config.yaml
input: "log_mel"
win_length: 400
targets: ["voice"]
num_classes: 2
norm: "layernorm"
mlp_ratio: 2
width: 320
positions: "conv"
kernel_size: 15
residual_init: "none"
beta2: 0.999
eps: 1e-08
adamw_lr_other_params: 0.0013
ema_decay: 0.99
epochs: 81.6
Rows from block 2 of a small sound classifier, named by matrix and row number. Rows with one number belong to one neuron. Each number is 500 + 50 x the weight over its row's rms, rounded and kept within 0 to 999. All counts start at 0. Numbers have three digits each.
After each neuron's rows are labels from the 100 clips, of 14848, where the neuron reaches its largest size: "responds to" is what is common among them. Only what is clearly more common there than usual is listed. The data: short read English sentences (LibriTTS-R). In brackets: how many of the 100, against the usual share in percent.
# gate: first MLP gate (model.blocks.2.ff1.gate.weight, 640x320), inputs 107-213
# fc1: first MLP up (model.blocks.2.ff1.fc1.weight, 640x320), inputs 107-213
# fc2: first MLP down (model.blocks.2.ff1.fc2.weight, 320x640, transposed), outputs 107-213

gate.295:500500500500538500431500500516612488500500500409576500332500559500500584500588500500500424474434527500500500525505613500466500406500544502505500516500500434493500533461500675500482354524514500500500448500448500413478496500528636495500479500500519492500500444500472508500508554474500500555500500500552527390500500477584500
fc1.295:581537409518500570500500642500642428451500401496574500386430500500500500479508429393534455483349500494472500577522572563443563411500500500500500517477522515425618531486500500500518515588569458525449500500495495500511543460595500444448501458601500529500581437512484515535500572573500445563629455423578590453456452445500573
fc2.295:479578437500501444464500578542500514476500578500500525500544408500460476570516491407525500500459583457410411582499454500500402500500508638479461500494500535460504500500500470448467423510549612483452498512507421450532500466500500592500551485658404500521501500500470500541500587427483500456500500491568500590496382584543524
responds to: voice: male (100 vs 46)

gate.111:427500500476542500537463444500358500528456513563392395452546500500454447500500500574565500512500500474469561500414500467525481612500480567366500459509470581539500500567478494511436450489480479481500446522484500548438500556464542500584500628455470472465500500512598554500500428397500455418500477476400500558485612485483452
fc1.111:471598562521476450519500500458531460565591487475462522473480569547524500552465558529474413522500481522530500448374576500478620540541500525457526526472524531562447530548564500558500408510436538516463382421522474425596472451424500500462500500473548377469500414527544388532512484390464456577523481547466500523500500440525463
fc2.111:521476563500598500500477515570500500507500456394531469451500560500500484514487500453441587452457521453500555470500577422536524525521463289529500500525479429421456529556500527479545373500470576500500562471533525540507500333585575456500500500596635486470523500500610529495532484452447491548484500444529542535508402500420379
responds to: voice: male (100 vs 46)

gate.326:445495500516500443500500565455614463435487500436500500399500578500468543459542485500453500511500529500466500551423548543471588465500576540519467517615493500455574500500500563500500500490500664452500500516500528500533556367500589489578500388536500591500500500500500429463361519500528451460586500523500500500574428500539500
fc1.326:528462500554500483500500588564500500475485451451568500523446500586610470500473500411462512500477500513476461559541500481587500500584500474574500520537545435500558500445565471500517533500554500500439542500537438438456500529584581500470500500479500500427598446472500561564442568532500460531556530432500500500500393451500487
fc2.326:500500547500415500466606500569500415393546500525587449388560388634431619520500520496530481480443563517500412500470500500491351476565500500500421500500431507418524500416483500520566409500542500430486432458500500500517500381500438500593515500500500500573403419469500500500578655509410500469500500390522440500443500500441499
responds to: voice: female (100 vs 54)

gate.615:549484500476451500430488558500500500530500522438500630500601468500556500526538545395523526486500526500460409610467500500482461442500500440462588414458500449447523573435500464500500488510438500500521500500500546500488622500585500500463554500542475536477438543573625422500532511463396500432573514500478513447500500492526566
fc1.615:492580526537424474500558475584480500477515484454456500489493566527441500477415474416472478485500500481520500509579466486516500500596447431523472500517500421434484500575548450534473504468551648542500494503415472492500551373553600433483541501525556500447491500568481555533486500529535453470489520500453500558500433500446568
fc2.615:461500501500503498490468493532422430500535500458500542471558396587438457448519500502530429403410539500515476598410418500486450468500476542500401387458539474553476442557500471451609427427529611508500500445573517438438536522500447557580439500654448472500449451439426500526595500504523482500531461491510507588428500514403476
responds to: voice: female (100 vs 54)

gate.253:416500362500500500495500500524500538500500532589428500500500500500558545541513458510480460476500533500500637456523365561483441500487500457500450614566500377474509513500412500500492466550500500480500455500500326542500517441436403543528529460454500500473500547500523500387378500500462542500415558426500431457404568500500578
fc1.253:500479573523577550521548500500405500463597500461596500525527500405531500500521533488500500500548562500453500517549500500458523500515550500500471447560500500463500463500535550537452461560567500500500516500526500471500517547500500428500467574500424432417397527500403567521528542518590500376370482615477524569500500457471603
fc2.253:442471420445500534442500523551419538500482500459399599417524409500480542500535474463408512500478535469500418500500447452454480532525526500500378484500527500575500465500458591451556547500466565399511597538519519517425500482588510649450420532575440500429479500549416512446453519449566500478500479456463535543500500479478522
responds to: voice: female (93 vs 54)

gate.443:500536464500500452429500532482500362464500604570500538500500481500500620500422483530480467476434468555473500414475500500577590500500500550579449395380532476543500500500569500527500575459500500500525539409532500500452500476522410453500500465531500452475444500467388500454500541441529583500473500500534670530553452500573565
fc1.443:500459500453617536423500555446500405453500570500474500536462477459566605500548441474500465470500500473562500547423561500539546439500562427629574543525500500459533411500456500466521500500553624387389483500604543548500500500500478545500457465589439500500553500500500500524554426462500456436500467500565500410460500460500500
fc2.443:568466527583500412524500500558500533517472500500456446500500441540401550433500486458500500533437573474462500476500500515500390522442533500458500451500446552442548393481469463583476517551483452427500500474582414500500500388500500572500636436500427440500536461529472565544569452424521540444500500500480536500539422500467500
responds to: voice: male (99 vs 46)

gate.131:571500439500437514500441513545435650532550543588518500533522488500466500500539534460542457536611398500476534500545419537362539492544439602530569500524471500462500500430528455500480463463435474601544577485399465500480583500463500489486562533523603519477500454461572613528482513512500519439414475555556449500532440532535416
fc1.131:426579339551521456442542473425500473546500482438500584507512500500529466492525445534556476500429485472562589478469500518457465538428500455500500518457515500500574447564471500547549476513577430500450356483488443452541485500584621500567463525474448405483612500500560515512595438530450500630590485485500500510532526500542605
fc2.131:556469500558480480450523422472500437525553551500460511520514515556520427435500425548452545490500486523480477561571403583535500478600526563540406551533500413539464500398456500500556500514487500517436485500456470500448500573537459521459534570433547526643505532465500466431561517558535471548516555541617606500506525500484500
responds to: voice: male (96 vs 46)

gate.5:528469471586412564500458548500500500456562500542640641499500514502522473528588483491445599435500481542500409553500500500444520484526530516500446456403546586500522550539538500500476417558414500500500568474465552542500500500572539500531570500480565485524500500424482454500429508576500519500465368500478500500553566532441574
fc1.5:500536404500500500500463512500500535463601426500513465492500463500544500526547570551544484535484500500541500450500389468455441500408500500584565500464500536500500581500500478563400559440500500445374500513480378527473575482551451500500410500532434478604500500500500425422475513444535500597500570500530453500500469500571500
fc2.5:438500466557612618566500516500500627606500446538366500581500552500575514456500590513500480586494495500500513423500500542500532500577500500665500507500492500514468500634466461464500500498500538500500500467484634488500500500556500520507514473500514500514500551456513523473565500573468508437500601500521557575504494532560500
responds to: voice: female (100 vs 54)

gate.604:413553500500500378454558509446537367500566563463582500635475446463546521444551391446478563487376479571445420544540500566378577478474500469596500500437532466500552475463481525500518571479559500534500545535553487530483621464482500513469500562510484500405532523436480443509420560500438559500564373467587387522480456537559600
fc1.604:530476500485561413461537529511571465500569500409479606538541466534516486448569446500535541517428462586500439567522536572440542500500609432547529523454546500562626554397500500500515500537558481536474500607572478570458470468459458527466435500565491532500580500408476428500514486542474500516620432486547481429534500531601500
fc2.604:500488572443383500411444500500426500500500574476496500418576500500452488451514452500500496346537425455443605529500557534500452524468481496500535481466552526500478558560500533395492477460450500500454500500586525500450500409446476523549521550521594479579467419465519574500647500500528537485503500500590500500500500469418515
responds to: voice: female (100 vs 54)

gate.522:560432479500521570500383442500500412500522548449540479533534396457611500477580500480476510500540460429481584500594519568478435594500500533653572500500500500414500557482500582436624484515481500534437500456500420540464500500459402500566475547500423526530452448483442516500538500423483478535500440500500500473585500412500455
fc1.522:546500608596461524487500500500361408468530533460500500538500433411545526549507500562500538484429548382487605443517414560398467610500564536563500534471572484540445432500464513500576500662477444474484500511539500500500500652385500539500465630525441500519409500576390500419553474526538486500442461442521500450470500556512457
fc2.522:500447442407517536457536560433502474461500590556560432426449442581423456500574531530500500500443524500500500500426546439486395488461450500445507523529500483518534500500500373576463389505462539547462530543613482500529552500407559526558448500491553473539521500561543500500488500426569500500528529465527446539419443566338500
responds to: voice: male (98 vs 46)

gate.171:457521500475500517414500500500438500547527483420500491464604460500549500439500534500448563541500468500581524500500518412464500660491500472477500439462421477538301500500500527622431473480423457523500450500459422469485500500500500588524500640500500555463450444531485456463500443402526522552431592526396399500577601519500377
fc1.171:500500412542454523500544568516562500435410439456478474500532500500544500454500500433392576537463517467377509563612567555500500476468550545536487438475425437423500486500469500513382528500500500461458500500500451471464500500465500456529490500477500539516550476530500500356552539529500500583561458484508500444490500449500500
fc2.171:457461446468480500420541422500433548500427519500500512500442500402567500490500500500500534500500547632551578500455449548500367513470500545500380579468500500500520500500469480500478500500476410529500537463524456477541445500500500500461591500382522514481492500457440500500500451500500559551500500609500452484518500500440500
responds to: voice: female (100 vs 54)