A small sound classifier, trained from scratch.
Training: soap at rate 0.0026, held-out accuracy 96%.
Data: trained on short read English sentences (LibriTTS-R), 26041 training examples, 81.6 epochs.
Rows from block 2 of a small sound classifier, named by matrix and row number. Rows with one number belong to one neuron. Each number is 200 + 30 x the weight over its row's rms, rounded and kept within 0 to 999. All counts start at 0.
Before each neuron's rows are labels from the 100 clips, of 14848, where the neuron reaches its largest size: "responds to" is what is common among them. Only what is clearly more common there than usual is listed. The data: short read English sentences (LibriTTS-R).
# gate: second MLP gate (model.blocks.2.mlp.gate.weight, 640x320), inputs 107-213
# fc1: second MLP up (model.blocks.2.mlp.fc1.weight, 640x320), inputs 107-213
# fc2: second MLP down (model.blocks.2.mlp.fc2.weight, 320x640, transposed), outputs 107-213

responds to: voice: female
gate.536,149,235,177,200,236,242,163,210,144,153,200,200,200,171,200,200,171,168,241,153,200,222,181,230,200,221,225,214,205,245,230,182,200,181,178,279,200,224,217,255,184,230,217,154,157,200,216,161,147,200,200,187,189,251,200,200,154,200,174,217,194,266,195,163,178,245,253,246,192,200,187,200,215,187,242,182,200,180,254,213,207,214,160,215,200,254,277,182,200,215,145,189,225,200,235,200,213,261,200,168,179,287,209,238,200,161,236
fc1.536,214,243,187,200,197,259,241,223,200,213,170,192,208,264,176,200,218,222,168,204,147,200,222,208,267,166,218,264,184,214,200,200,200,220,238,200,241,200,223,200,183,211,180,200,183,200,200,200,200,200,217,195,200,237,149,200,200,222,188,200,221,222,200,178,167,254,228,258,150,168,200,174,200,206,212,208,200,191,179,191,150,200,200,127,200,277,200,172,200,158,169,200,265,208,179,200,149,160,242,172,194,227,242,196,200,200,222
fc2.536,140,178,200,225,200,242,186,200,186,231,144,135,208,181,200,171,182,131,237,245,212,155,266,232,200,230,180,200,231,213,230,200,160,148,200,186,263,248,245,235,228,137,220,182,272,238,260,200,121,162,200,261,223,157,121,158,180,200,171,200,218,226,149,200,161,181,200,174,200,200,200,178,169,167,133,175,200,182,206,200,238,250,174,251,200,261,178,165,244,181,257,178,186,210,200,212,200,168,221,185,209,177,200,156,218,200,200

responds to: voice: male
gate.101,197,243,206,167,200,200,224,234,200,196,183,228,201,200,229,200,263,227,208,169,177,190,222,145,230,166,224,220,190,200,191,174,200,176,238,200,192,188,188,183,239,211,181,182,181,237,179,189,140,200,163,140,217,243,200,187,275,186,200,168,166,147,193,222,200,186,173,235,245,217,183,242,212,180,200,167,200,200,165,190,200,230,226,182,153,169,231,145,200,217,233,234,230,177,214,165,181,232,170,200,193,186,200,130,189,139,200
fc1.101,219,235,185,152,200,203,240,190,228,200,227,130,189,214,234,200,271,308,180,240,179,219,200,165,200,226,200,200,242,173,184,163,160,183,200,200,183,221,211,191,200,229,142,151,200,200,200,247,175,192,92,179,177,200,215,219,259,200,225,201,194,200,174,239,259,200,181,200,242,242,170,200,205,200,215,242,240,147,200,200,180,253,213,187,200,200,224,237,200,250,234,232,234,193,236,200,200,234,177,191,200,157,259,174,201,200,257
fc2.101,200,230,217,182,182,200,155,208,211,200,146,236,204,202,200,166,200,175,241,186,183,219,146,197,215,162,171,227,234,239,238,200,200,223,118,208,179,210,161,200,239,200,209,149,200,124,239,118,198,245,226,237,217,190,217,199,200,152,215,200,211,248,200,200,244,176,232,244,256,161,190,190,199,200,200,269,200,200,223,200,196,248,170,196,200,200,202,194,191,200,212,206,206,85,229,215,251,200,200,233,242,288,245,213,191,210,223

responds to: voice: male
gate.574,241,184,193,178,200,200,184,200,212,200,144,226,149,234,214,220,182,154,183,165,177,172,186,211,212,156,226,200,202,200,202,229,219,175,197,177,200,185,200,200,176,140,168,232,178,200,200,200,160,164,161,200,238,200,200,171,252,241,164,200,188,182,200,200,169,250,231,200,215,182,218,200,194,240,229,158,200,234,198,219,200,156,229,232,167,209,244,224,200,200,171,200,208,225,200,165,200,200,185,250,200,186,136,220,134,200,211
fc1.574,229,182,166,200,192,200,121,168,200,232,205,222,167,242,200,214,200,167,142,246,200,170,163,177,194,218,242,185,176,200,200,227,232,136,173,180,181,218,260,169,200,200,200,220,207,184,183,200,190,133,143,162,222,229,185,242,207,219,176,226,242,239,153,225,200,200,241,209,200,233,188,253,187,259,172,181,229,200,184,200,200,248,200,220,171,241,200,216,210,206,229,200,229,157,171,217,200,175,174,197,177,185,200,220,143,200,289
fc2.574,200,227,244,238,202,171,222,260,218,200,241,155,193,247,196,184,200,239,178,237,167,207,146,218,212,215,209,174,111,170,156,236,265,200,200,144,200,180,109,165,195,213,228,200,222,234,171,188,200,200,243,200,182,155,214,185,227,200,170,216,177,200,225,200,224,252,174,202,167,233,183,215,200,140,188,200,207,186,200,200,200,147,200,158,163,162,154,225,200,201,193,214,227,202,182,160,164,179,182,204,155,185,210,213,189,200,175

responds to: voice: female
gate.13,196,185,200,239,208,200,184,236,200,176,200,210,177,200,263,177,231,200,139,200,165,249,184,200,200,259,200,200,200,232,200,163,144,232,181,185,200,251,202,189,299,272,200,166,200,171,200,168,200,220,251,235,188,250,195,239,205,177,200,200,127,239,200,193,224,170,161,174,199,227,179,206,200,90,226,183,183,208,200,200,240,274,161,225,190,200,224,200,249,200,200,239,200,257,200,200,193,200,205,188,225,200,200,182,217,239,200
fc1.13,135,200,209,230,123,126,165,191,200,216,257,155,217,200,200,200,200,200,200,195,200,230,200,200,200,241,197,220,152,200,124,200,200,235,157,213,200,200,169,200,214,207,202,163,188,169,116,217,167,188,245,200,144,218,226,182,207,124,200,212,177,183,217,229,218,200,188,200,200,200,200,149,170,200,184,200,220,200,231,203,200,240,209,236,119,200,204,201,200,292,200,200,236,200,233,200,215,153,185,159,200,160,200,176,263,221,200
fc2.13,200,200,181,170,175,200,153,200,232,250,148,167,146,240,219,189,229,159,200,309,186,255,175,200,223,251,200,200,236,211,200,177,200,200,133,191,287,241,200,200,249,155,200,185,209,222,200,158,132,148,200,200,214,200,200,200,200,167,171,224,195,200,170,217,200,200,190,186,242,185,200,200,240,165,150,171,220,238,195,200,272,236,179,232,200,199,199,230,184,279,200,200,210,153,250,200,172,197,150,229,133,250,156,200,203,118,269

responds to: voice: female
gate.478,200,193,200,239,159,157,200,200,177,182,200,171,258,181,167,200,155,200,130,178,209,200,181,186,209,200,169,162,101,205,153,139,200,200,200,224,200,128,191,155,232,200,200,211,164,200,132,184,257,226,200,189,161,260,200,200,232,211,241,216,150,164,249,252,231,170,222,177,162,200,200,200,134,190,200,215,223,215,225,200,247,200,200,239,222,222,170,152,259,243,200,166,200,200,200,200,200,186,221,229,230,200,200,162,200,256,183
fc1.478,191,200,251,189,219,151,137,187,195,187,200,170,229,200,200,200,147,187,200,200,200,208,180,227,105,196,227,163,200,200,205,157,219,200,151,200,200,141,200,200,200,233,200,200,232,200,133,172,186,143,237,178,227,250,200,171,179,235,226,200,200,177,263,200,263,200,218,200,171,200,188,168,200,190,226,200,200,200,176,200,272,218,164,227,221,200,200,200,245,250,245,173,181,200,200,155,222,146,200,200,175,200,297,173,228,200,200
fc2.478,200,249,200,200,200,206,162,200,200,200,218,200,195,163,200,200,200,233,135,224,146,248,200,200,185,253,174,168,173,200,200,200,187,200,189,134,216,200,219,194,250,200,200,218,248,200,200,189,128,169,200,200,200,248,171,242,176,200,200,270,200,248,200,259,226,236,166,200,200,200,220,183,195,151,200,200,155,200,220,140,200,243,217,200,200,200,200,195,200,284,200,237,226,208,230,136,188,198,200,165,145,241,128,196,185,200,277

responds to: voice: male
gate.404,251,258,178,200,200,200,216,173,135,200,193,189,229,235,144,186,172,200,200,175,158,156,192,168,262,176,224,200,264,207,241,235,240,197,207,155,210,191,212,167,139,176,209,254,202,232,254,211,200,186,179,196,200,148,194,220,159,263,182,231,200,224,184,205,133,205,200,207,169,204,210,278,189,287,193,214,191,250,200,194,196,111,200,222,219,200,170,200,159,72,212,181,200,140,206,200,194,223,215,252,198,205,183,200,178,200,200
fc1.404,232,200,226,200,200,216,252,200,200,229,243,173,178,226,172,180,236,194,251,235,163,193,200,241,200,200,239,276,171,222,200,145,139,188,210,243,200,200,230,200,237,212,238,157,166,157,200,190,200,177,219,192,219,200,191,203,229,208,159,204,181,185,167,200,190,264,183,190,206,193,204,218,248,176,200,200,135,183,144,235,164,271,176,172,200,225,200,234,141,200,200,214,230,173,229,262,162,177,175,170,200,232,232,200,183,200,229
fc2.404,200,200,212,239,149,200,200,209,221,200,230,200,169,236,200,187,180,200,182,235,200,200,191,200,200,244,233,226,148,222,174,200,276,200,199,200,225,200,249,212,197,200,200,200,141,239,200,178,159,173,200,200,200,200,215,200,225,254,152,196,200,247,253,238,217,236,149,245,236,200,200,214,161,201,162,200,178,177,173,140,244,132,200,200,200,139,200,178,224,200,200,187,262,200,187,225,200,200,200,219,187,212,160,203,200,192,250

responds to: voice: male
gate.631,176,186,178,189,148,200,200,209,200,200,160,200,147,228,200,207,220,200,217,227,156,176,200,235,200,200,200,200,215,175,200,173,158,187,184,203,237,250,182,180,211,200,200,232,176,230,191,174,106,195,257,217,200,200,169,235,183,171,200,157,187,189,252,181,233,169,188,130,271,184,209,253,182,200,135,200,172,219,186,170,234,220,225,222,120,185,219,151,209,259,228,200,224,174,200,163,194,233,178,185,200,200,189,148,197,169,275
fc1.631,248,200,247,164,155,200,210,176,200,200,158,179,182,200,201,217,227,162,200,216,176,263,236,200,200,209,185,200,200,200,231,213,176,200,154,239,179,203,194,213,214,200,158,200,156,300,200,183,141,217,162,189,224,198,200,250,213,200,175,200,173,185,245,164,190,144,224,191,258,181,184,167,161,267,127,200,158,240,229,200,244,214,239,227,223,231,200,154,200,200,174,176,200,200,220,200,200,200,135,200,174,234,130,159,183,176,204
fc2.631,200,170,155,253,187,226,158,126,172,218,223,200,211,213,159,200,200,145,191,135,225,269,237,200,200,145,193,200,246,200,200,200,171,200,172,229,222,171,200,200,200,226,191,200,168,202,200,218,200,184,174,256,200,200,173,200,157,223,255,200,243,180,176,178,179,200,225,246,215,179,246,245,260,252,247,257,258,219,221,244,192,219,200,215,200,200,206,169,237,161,207,200,169,200,200,197,200,134,241,200,200,200,220,210,196,230,236

responds to: voice: male
gate.529,131,158,188,220,200,143,147,186,200,171,181,200,258,217,242,233,191,200,257,231,200,255,155,134,166,200,200,184,254,200,217,228,200,189,200,166,216,216,187,200,231,156,218,224,175,216,200,200,169,252,200,218,242,230,171,177,230,213,224,189,181,200,178,304,173,230,212,200,237,200,200,124,232,200,200,249,200,200,175,200,239,216,214,213,222,182,200,200,200,267,200,220,191,166,200,242,237,200,190,216,200,200,224,255,237,156,238
fc1.529,195,224,200,244,225,244,259,173,219,200,261,140,200,200,157,200,200,185,223,154,173,214,191,212,189,274,175,189,285,200,232,200,179,157,245,244,186,200,240,187,240,200,188,200,180,225,200,200,280,200,216,214,200,236,156,209,235,193,223,187,186,229,189,173,190,208,156,200,200,200,184,177,200,191,267,213,235,160,200,235,200,200,175,200,227,176,200,210,167,200,200,174,180,141,200,160,187,187,221,171,200,130,237,200,216,180,184
fc2.529,139,213,174,231,182,244,168,190,190,263,152,207,200,205,200,181,191,200,176,165,163,200,218,162,200,177,227,200,200,200,251,239,200,191,219,214,188,220,232,176,189,245,200,231,200,140,200,236,211,200,219,118,203,225,230,140,235,176,200,200,181,178,185,166,193,171,200,206,213,166,217,217,227,233,252,226,178,239,200,179,144,211,200,232,229,200,216,218,200,200,162,200,200,195,188,231,162,200,200,233,232,169,219,190,228,200,227

responds to: voice: female
gate.317,165,216,240,218,164,200,174,190,265,163,187,200,187,154,290,205,200,191,200,186,175,203,205,175,140,203,214,207,169,222,174,219,198,234,167,196,175,200,181,188,200,242,181,200,161,213,152,186,200,200,198,129,135,228,320,182,219,170,196,175,200,245,200,242,186,184,179,200,227,200,158,141,181,200,200,177,186,200,187,158,246,240,222,198,153,112,194,200,238,200,194,231,155,246,178,205,154,221,166,215,227,200,221,200,207,226,200
fc1.317,197,127,200,233,152,209,251,218,238,178,200,148,200,127,191,200,193,200,200,158,222,191,200,219,195,165,187,153,132,214,185,202,200,241,215,200,200,233,166,194,182,227,210,182,200,208,200,200,200,190,218,243,193,200,156,194,180,200,194,204,200,163,178,188,259,200,209,136,235,227,200,234,150,200,173,219,203,208,208,200,212,170,174,186,243,200,183,190,200,275,257,200,195,242,216,161,250,200,200,142,179,108,178,173,218,161,250
fc2.317,200,229,176,160,201,192,141,216,200,251,200,180,214,177,232,167,249,217,157,200,144,200,168,200,211,190,235,237,200,248,187,200,200,188,145,249,202,197,232,172,256,131,210,172,209,231,159,202,205,200,182,233,250,211,160,187,200,200,213,252,177,218,220,200,169,200,200,231,256,240,174,200,200,200,190,242,275,253,230,221,200,200,217,190,144,216,153,234,219,247,200,209,168,145,251,200,194,225,164,221,203,138,217,213,226,163,200

responds to: voice: male
gate.476,239,200,178,200,256,200,166,233,245,219,200,200,179,176,271,232,238,243,221,200,200,228,164,232,143,185,215,163,163,185,200,166,166,157,163,200,295,200,217,200,254,200,224,152,200,200,200,221,223,173,200,151,171,200,180,174,200,200,162,181,176,231,200,223,167,158,200,171,200,200,200,233,200,224,168,220,200,171,200,219,200,226,170,200,206,200,262,175,177,200,154,200,200,200,200,169,200,200,240,143,179,238,179,174,200,237,177
fc1.476,182,180,200,200,182,259,166,200,173,192,209,241,143,224,233,245,211,184,200,247,173,178,179,154,200,200,200,221,232,225,200,200,242,200,224,175,225,200,181,219,162,91,200,200,163,224,266,200,170,200,207,185,226,200,200,216,200,175,157,232,216,141,200,258,256,200,233,141,181,220,187,262,200,200,175,200,247,253,222,200,234,181,200,200,200,170,180,189,159,200,151,213,187,160,133,183,200,191,238,254,155,200,183,159,200,132,184
fc2.476,198,215,177,192,200,225,218,146,224,207,239,200,176,200,129,200,211,200,200,200,254,235,185,202,225,203,170,204,220,170,189,227,200,215,200,200,217,221,200,200,200,238,167,200,200,200,200,248,251,200,225,228,200,200,200,200,231,229,200,164,179,224,176,210,179,224,200,226,200,111,259,200,162,178,200,177,172,169,200,170,200,200,113,162,293,248,237,238,174,125,200,157,207,154,200,200,200,229,243,200,200,160,237,200,200,200,127

responds to: voice: female
gate.260,151,200,173,243,200,185,200,226,200,185,200,201,179,211,266,179,219,200,203,244,150,212,200,200,132,217,234,200,200,230,163,194,215,243,118,200,250,218,251,200,185,223,207,155,153,200,200,190,200,211,187,200,200,200,200,207,232,200,200,168,156,184,193,233,236,233,177,172,200,203,157,144,135,135,200,186,245,200,200,228,232,195,255,248,161,200,166,169,169,267,200,231,232,246,200,200,223,169,155,201,200,200,224,200,200,200,289
fc1.260,133,210,230,200,194,256,200,200,200,214,200,200,180,215,200,167,201,95,199,153,200,168,265,161,241,207,233,267,186,200,200,225,180,161,137,290,172,200,224,219,200,165,180,201,208,156,258,200,129,200,150,215,200,200,226,177,224,194,200,191,246,200,218,202,151,200,200,200,216,169,186,219,190,256,200,200,200,232,200,242,200,200,175,200,200,204,241,162,200,189,194,181,179,200,206,200,209,256,184,200,200,244,179,149,148,172,182
fc2.260,200,192,243,258,188,200,200,200,169,200,221,200,241,200,200,190,200,200,200,200,234,226,115,124,200,166,182,201,175,200,226,196,182,200,249,217,200,238,200,200,205,279,221,184,200,136,200,178,200,200,234,216,196,204,184,221,173,200,237,200,244,200,225,167,237,173,200,198,161,166,233,246,203,200,196,195,230,200,227,200,137,217,188,200,200,200,231,174,200,218,200,200,183,211,200,200,200,154,222,201,216,245,181,248,200,255,200

responds to: voice: male
gate.435,241,200,158,168,257,200,200,224,200,216,144,200,200,185,214,235,200,174,225,181,200,216,200,211,200,183,200,233,221,200,235,175,200,105,226,227,145,189,270,200,181,200,200,179,200,200,200,200,154,200,211,255,200,183,200,200,258,200,213,200,223,228,200,167,182,216,237,232,150,200,213,200,157,232,165,137,128,217,161,200,218,200,176,165,200,200,200,200,134,237,200,185,256,177,246,200,226,250,200,160,200,182,200,190,200,217,215
fc1.435,262,223,200,200,228,171,221,218,218,223,169,190,216,288,200,224,160,182,219,200,221,180,243,200,200,176,170,200,188,172,232,161,134,155,200,268,211,138,253,231,226,200,200,154,159,200,180,179,159,185,156,167,233,214,172,230,232,200,200,159,228,236,200,183,219,186,187,189,232,200,200,220,228,229,200,200,235,200,200,158,153,238,200,211,200,200,200,260,200,184,137,200,138,200,223,190,153,228,200,200,146,200,215,157,200,152,200
fc2.435,146,251,226,164,200,245,182,200,226,200,158,200,156,288,200,170,240,187,144,249,200,163,217,189,200,229,184,196,192,200,213,210,174,223,200,200,200,275,200,200,187,209,219,200,237,181,210,200,200,200,200,254,200,183,200,200,182,165,233,200,222,223,154,218,200,162,220,200,274,229,185,147,200,179,210,209,172,186,200,170,180,302,200,227,200,231,207,155,216,252,200,200,169,155,200,165,214,200,200,207,209,200,200,212,173,114,204

responds to: voice: male
gate.618,258,200,200,244,218,200,213,244,213,200,200,227,170,225,200,200,175,217,200,200,200,200,233,200,200,160,227,150,220,200,200,178,198,205,200,200,225,160,200,200,200,200,157,274,213,261,200,227,300,200,200,155,215,200,133,170,218,200,221,190,209,149,263,121,181,200,200,200,200,127,209,266,119,200,216,183,207,202,200,150,200,139,200,200,200,205,200,208,181,146,214,154,200,200,150,200,177,191,200,263,200,129,200,200,200,200,200
fc1.618,220,195,204,195,122,192,223,200,200,175,238,132,196,182,200,200,200,288,131,200,143,232,200,200,200,200,200,183,200,200,200,167,200,245,200,217,200,200,268,182,200,200,200,169,231,247,200,200,171,184,233,220,200,262,200,259,200,200,259,200,132,159,213,237,200,217,200,146,200,256,200,163,174,190,200,177,156,200,200,200,204,200,228,240,200,200,200,211,274,258,276,200,213,256,200,162,178,148,200,161,200,200,200,200,208,159,244
fc2.618,230,223,200,188,200,200,281,224,168,200,206,200,200,200,200,235,187,200,197,200,200,200,200,200,277,203,200,95,200,179,200,208,236,200,200,253,200,192,203,157,175,217,207,200,200,267,153,243,200,228,188,206,200,174,206,219,190,204,186,200,200,161,192,134,179,163,180,161,200,200,130,201,200,200,247,200,197,200,244,200,200,200,132,172,265,200,239,200,241,232,200,199,191,200,185,200,200,142,200,215,277,170,247,200,200,200,186

responds to: voice: male
gate.543,200,197,192,172,224,226,248,222,200,159,186,200,210,210,200,181,130,136,218,174,215,200,189,180,229,167,200,162,221,235,204,161,222,223,225,159,185,200,208,138,160,200,258,244,200,259,200,204,193,200,237,215,197,177,242,216,200,230,191,182,207,235,203,223,177,200,200,170,225,200,232,225,301,178,239,212,136,231,200,200,218,119,195,130,198,179,194,180,200,118,166,156,169,241,205,138,182,197,219,213,147,279,168,200,224,170,200
fc1.543,150,209,189,190,186,200,211,213,188,200,175,200,200,168,253,150,256,200,160,181,197,171,200,189,185,178,215,241,190,215,229,199,141,242,217,273,200,231,163,207,193,203,210,200,200,190,186,200,133,194,200,200,200,223,203,218,224,118,256,223,195,196,195,226,189,179,234,205,241,224,173,212,237,200,186,200,178,200,159,200,176,284,215,182,138,200,200,200,195,200,220,246,219,200,244,184,196,213,191,107,200,207,178,200,221,200,277
fc2.543,184,216,176,199,213,181,204,223,217,207,221,230,205,215,203,135,216,203,181,177,150,200,171,144,277,193,211,169,160,216,200,179,251,223,223,186,175,200,215,222,228,215,216,175,211,220,166,227,206,183,167,187,200,159,200,173,233,200,188,202,200,200,182,200,182,224,237,210,163,200,222,224,200,172,201,200,248,163,200,200,170,85,197,138,212,175,165,210,169,168,179,244,181,200,165,154,181,172,200,222,189,134,243,179,216,191,134

responds to: voice: female
gate.440,302,200,200,248,225,231,203,208,200,200,200,200,200,200,212,200,200,213,177,200,223,164,190,205,197,200,220,207,152,217,200,189,190,161,182,200,248,230,234,179,156,200,231,239,200,198,267,200,200,200,211,189,200,200,165,273,200,275,224,170,233,258,220,209,230,219,252,218,226,200,200,238,232,266,224,181,207,200,246,200,200,239,227,172,240,167,219,211,211,200,200,231,247,153,211,160,180,249,183,200,186,200,210,239,200,218,200
fc1.440,196,217,200,234,181,193,226,200,200,235,200,224,181,239,157,171,216,196,178,200,220,166,221,200,216,207,186,200,204,150,191,200,186,200,244,260,175,200,200,241,233,200,160,226,200,178,252,212,242,200,200,180,200,200,200,231,176,200,174,200,244,254,200,205,241,209,194,261,200,200,183,200,200,224,200,210,213,228,200,181,175,200,200,222,234,268,183,155,139,200,171,200,220,200,200,200,179,198,224,200,200,231,226,200,200,200,197
fc2.440,162,181,222,200,143,200,156,227,219,211,175,187,230,200,223,93,224,200,165,200,200,225,200,176,218,131,200,200,200,200,186,180,158,200,141,223,200,238,212,181,176,200,200,200,160,119,240,136,200,239,236,185,213,234,200,215,200,200,179,233,200,221,168,211,200,144,200,200,240,200,236,152,180,223,226,239,200,180,200,182,170,200,156,242,156,219,200,148,219,280,230,184,200,181,262,200,178,200,209,200,200,200,200,172,179,200,200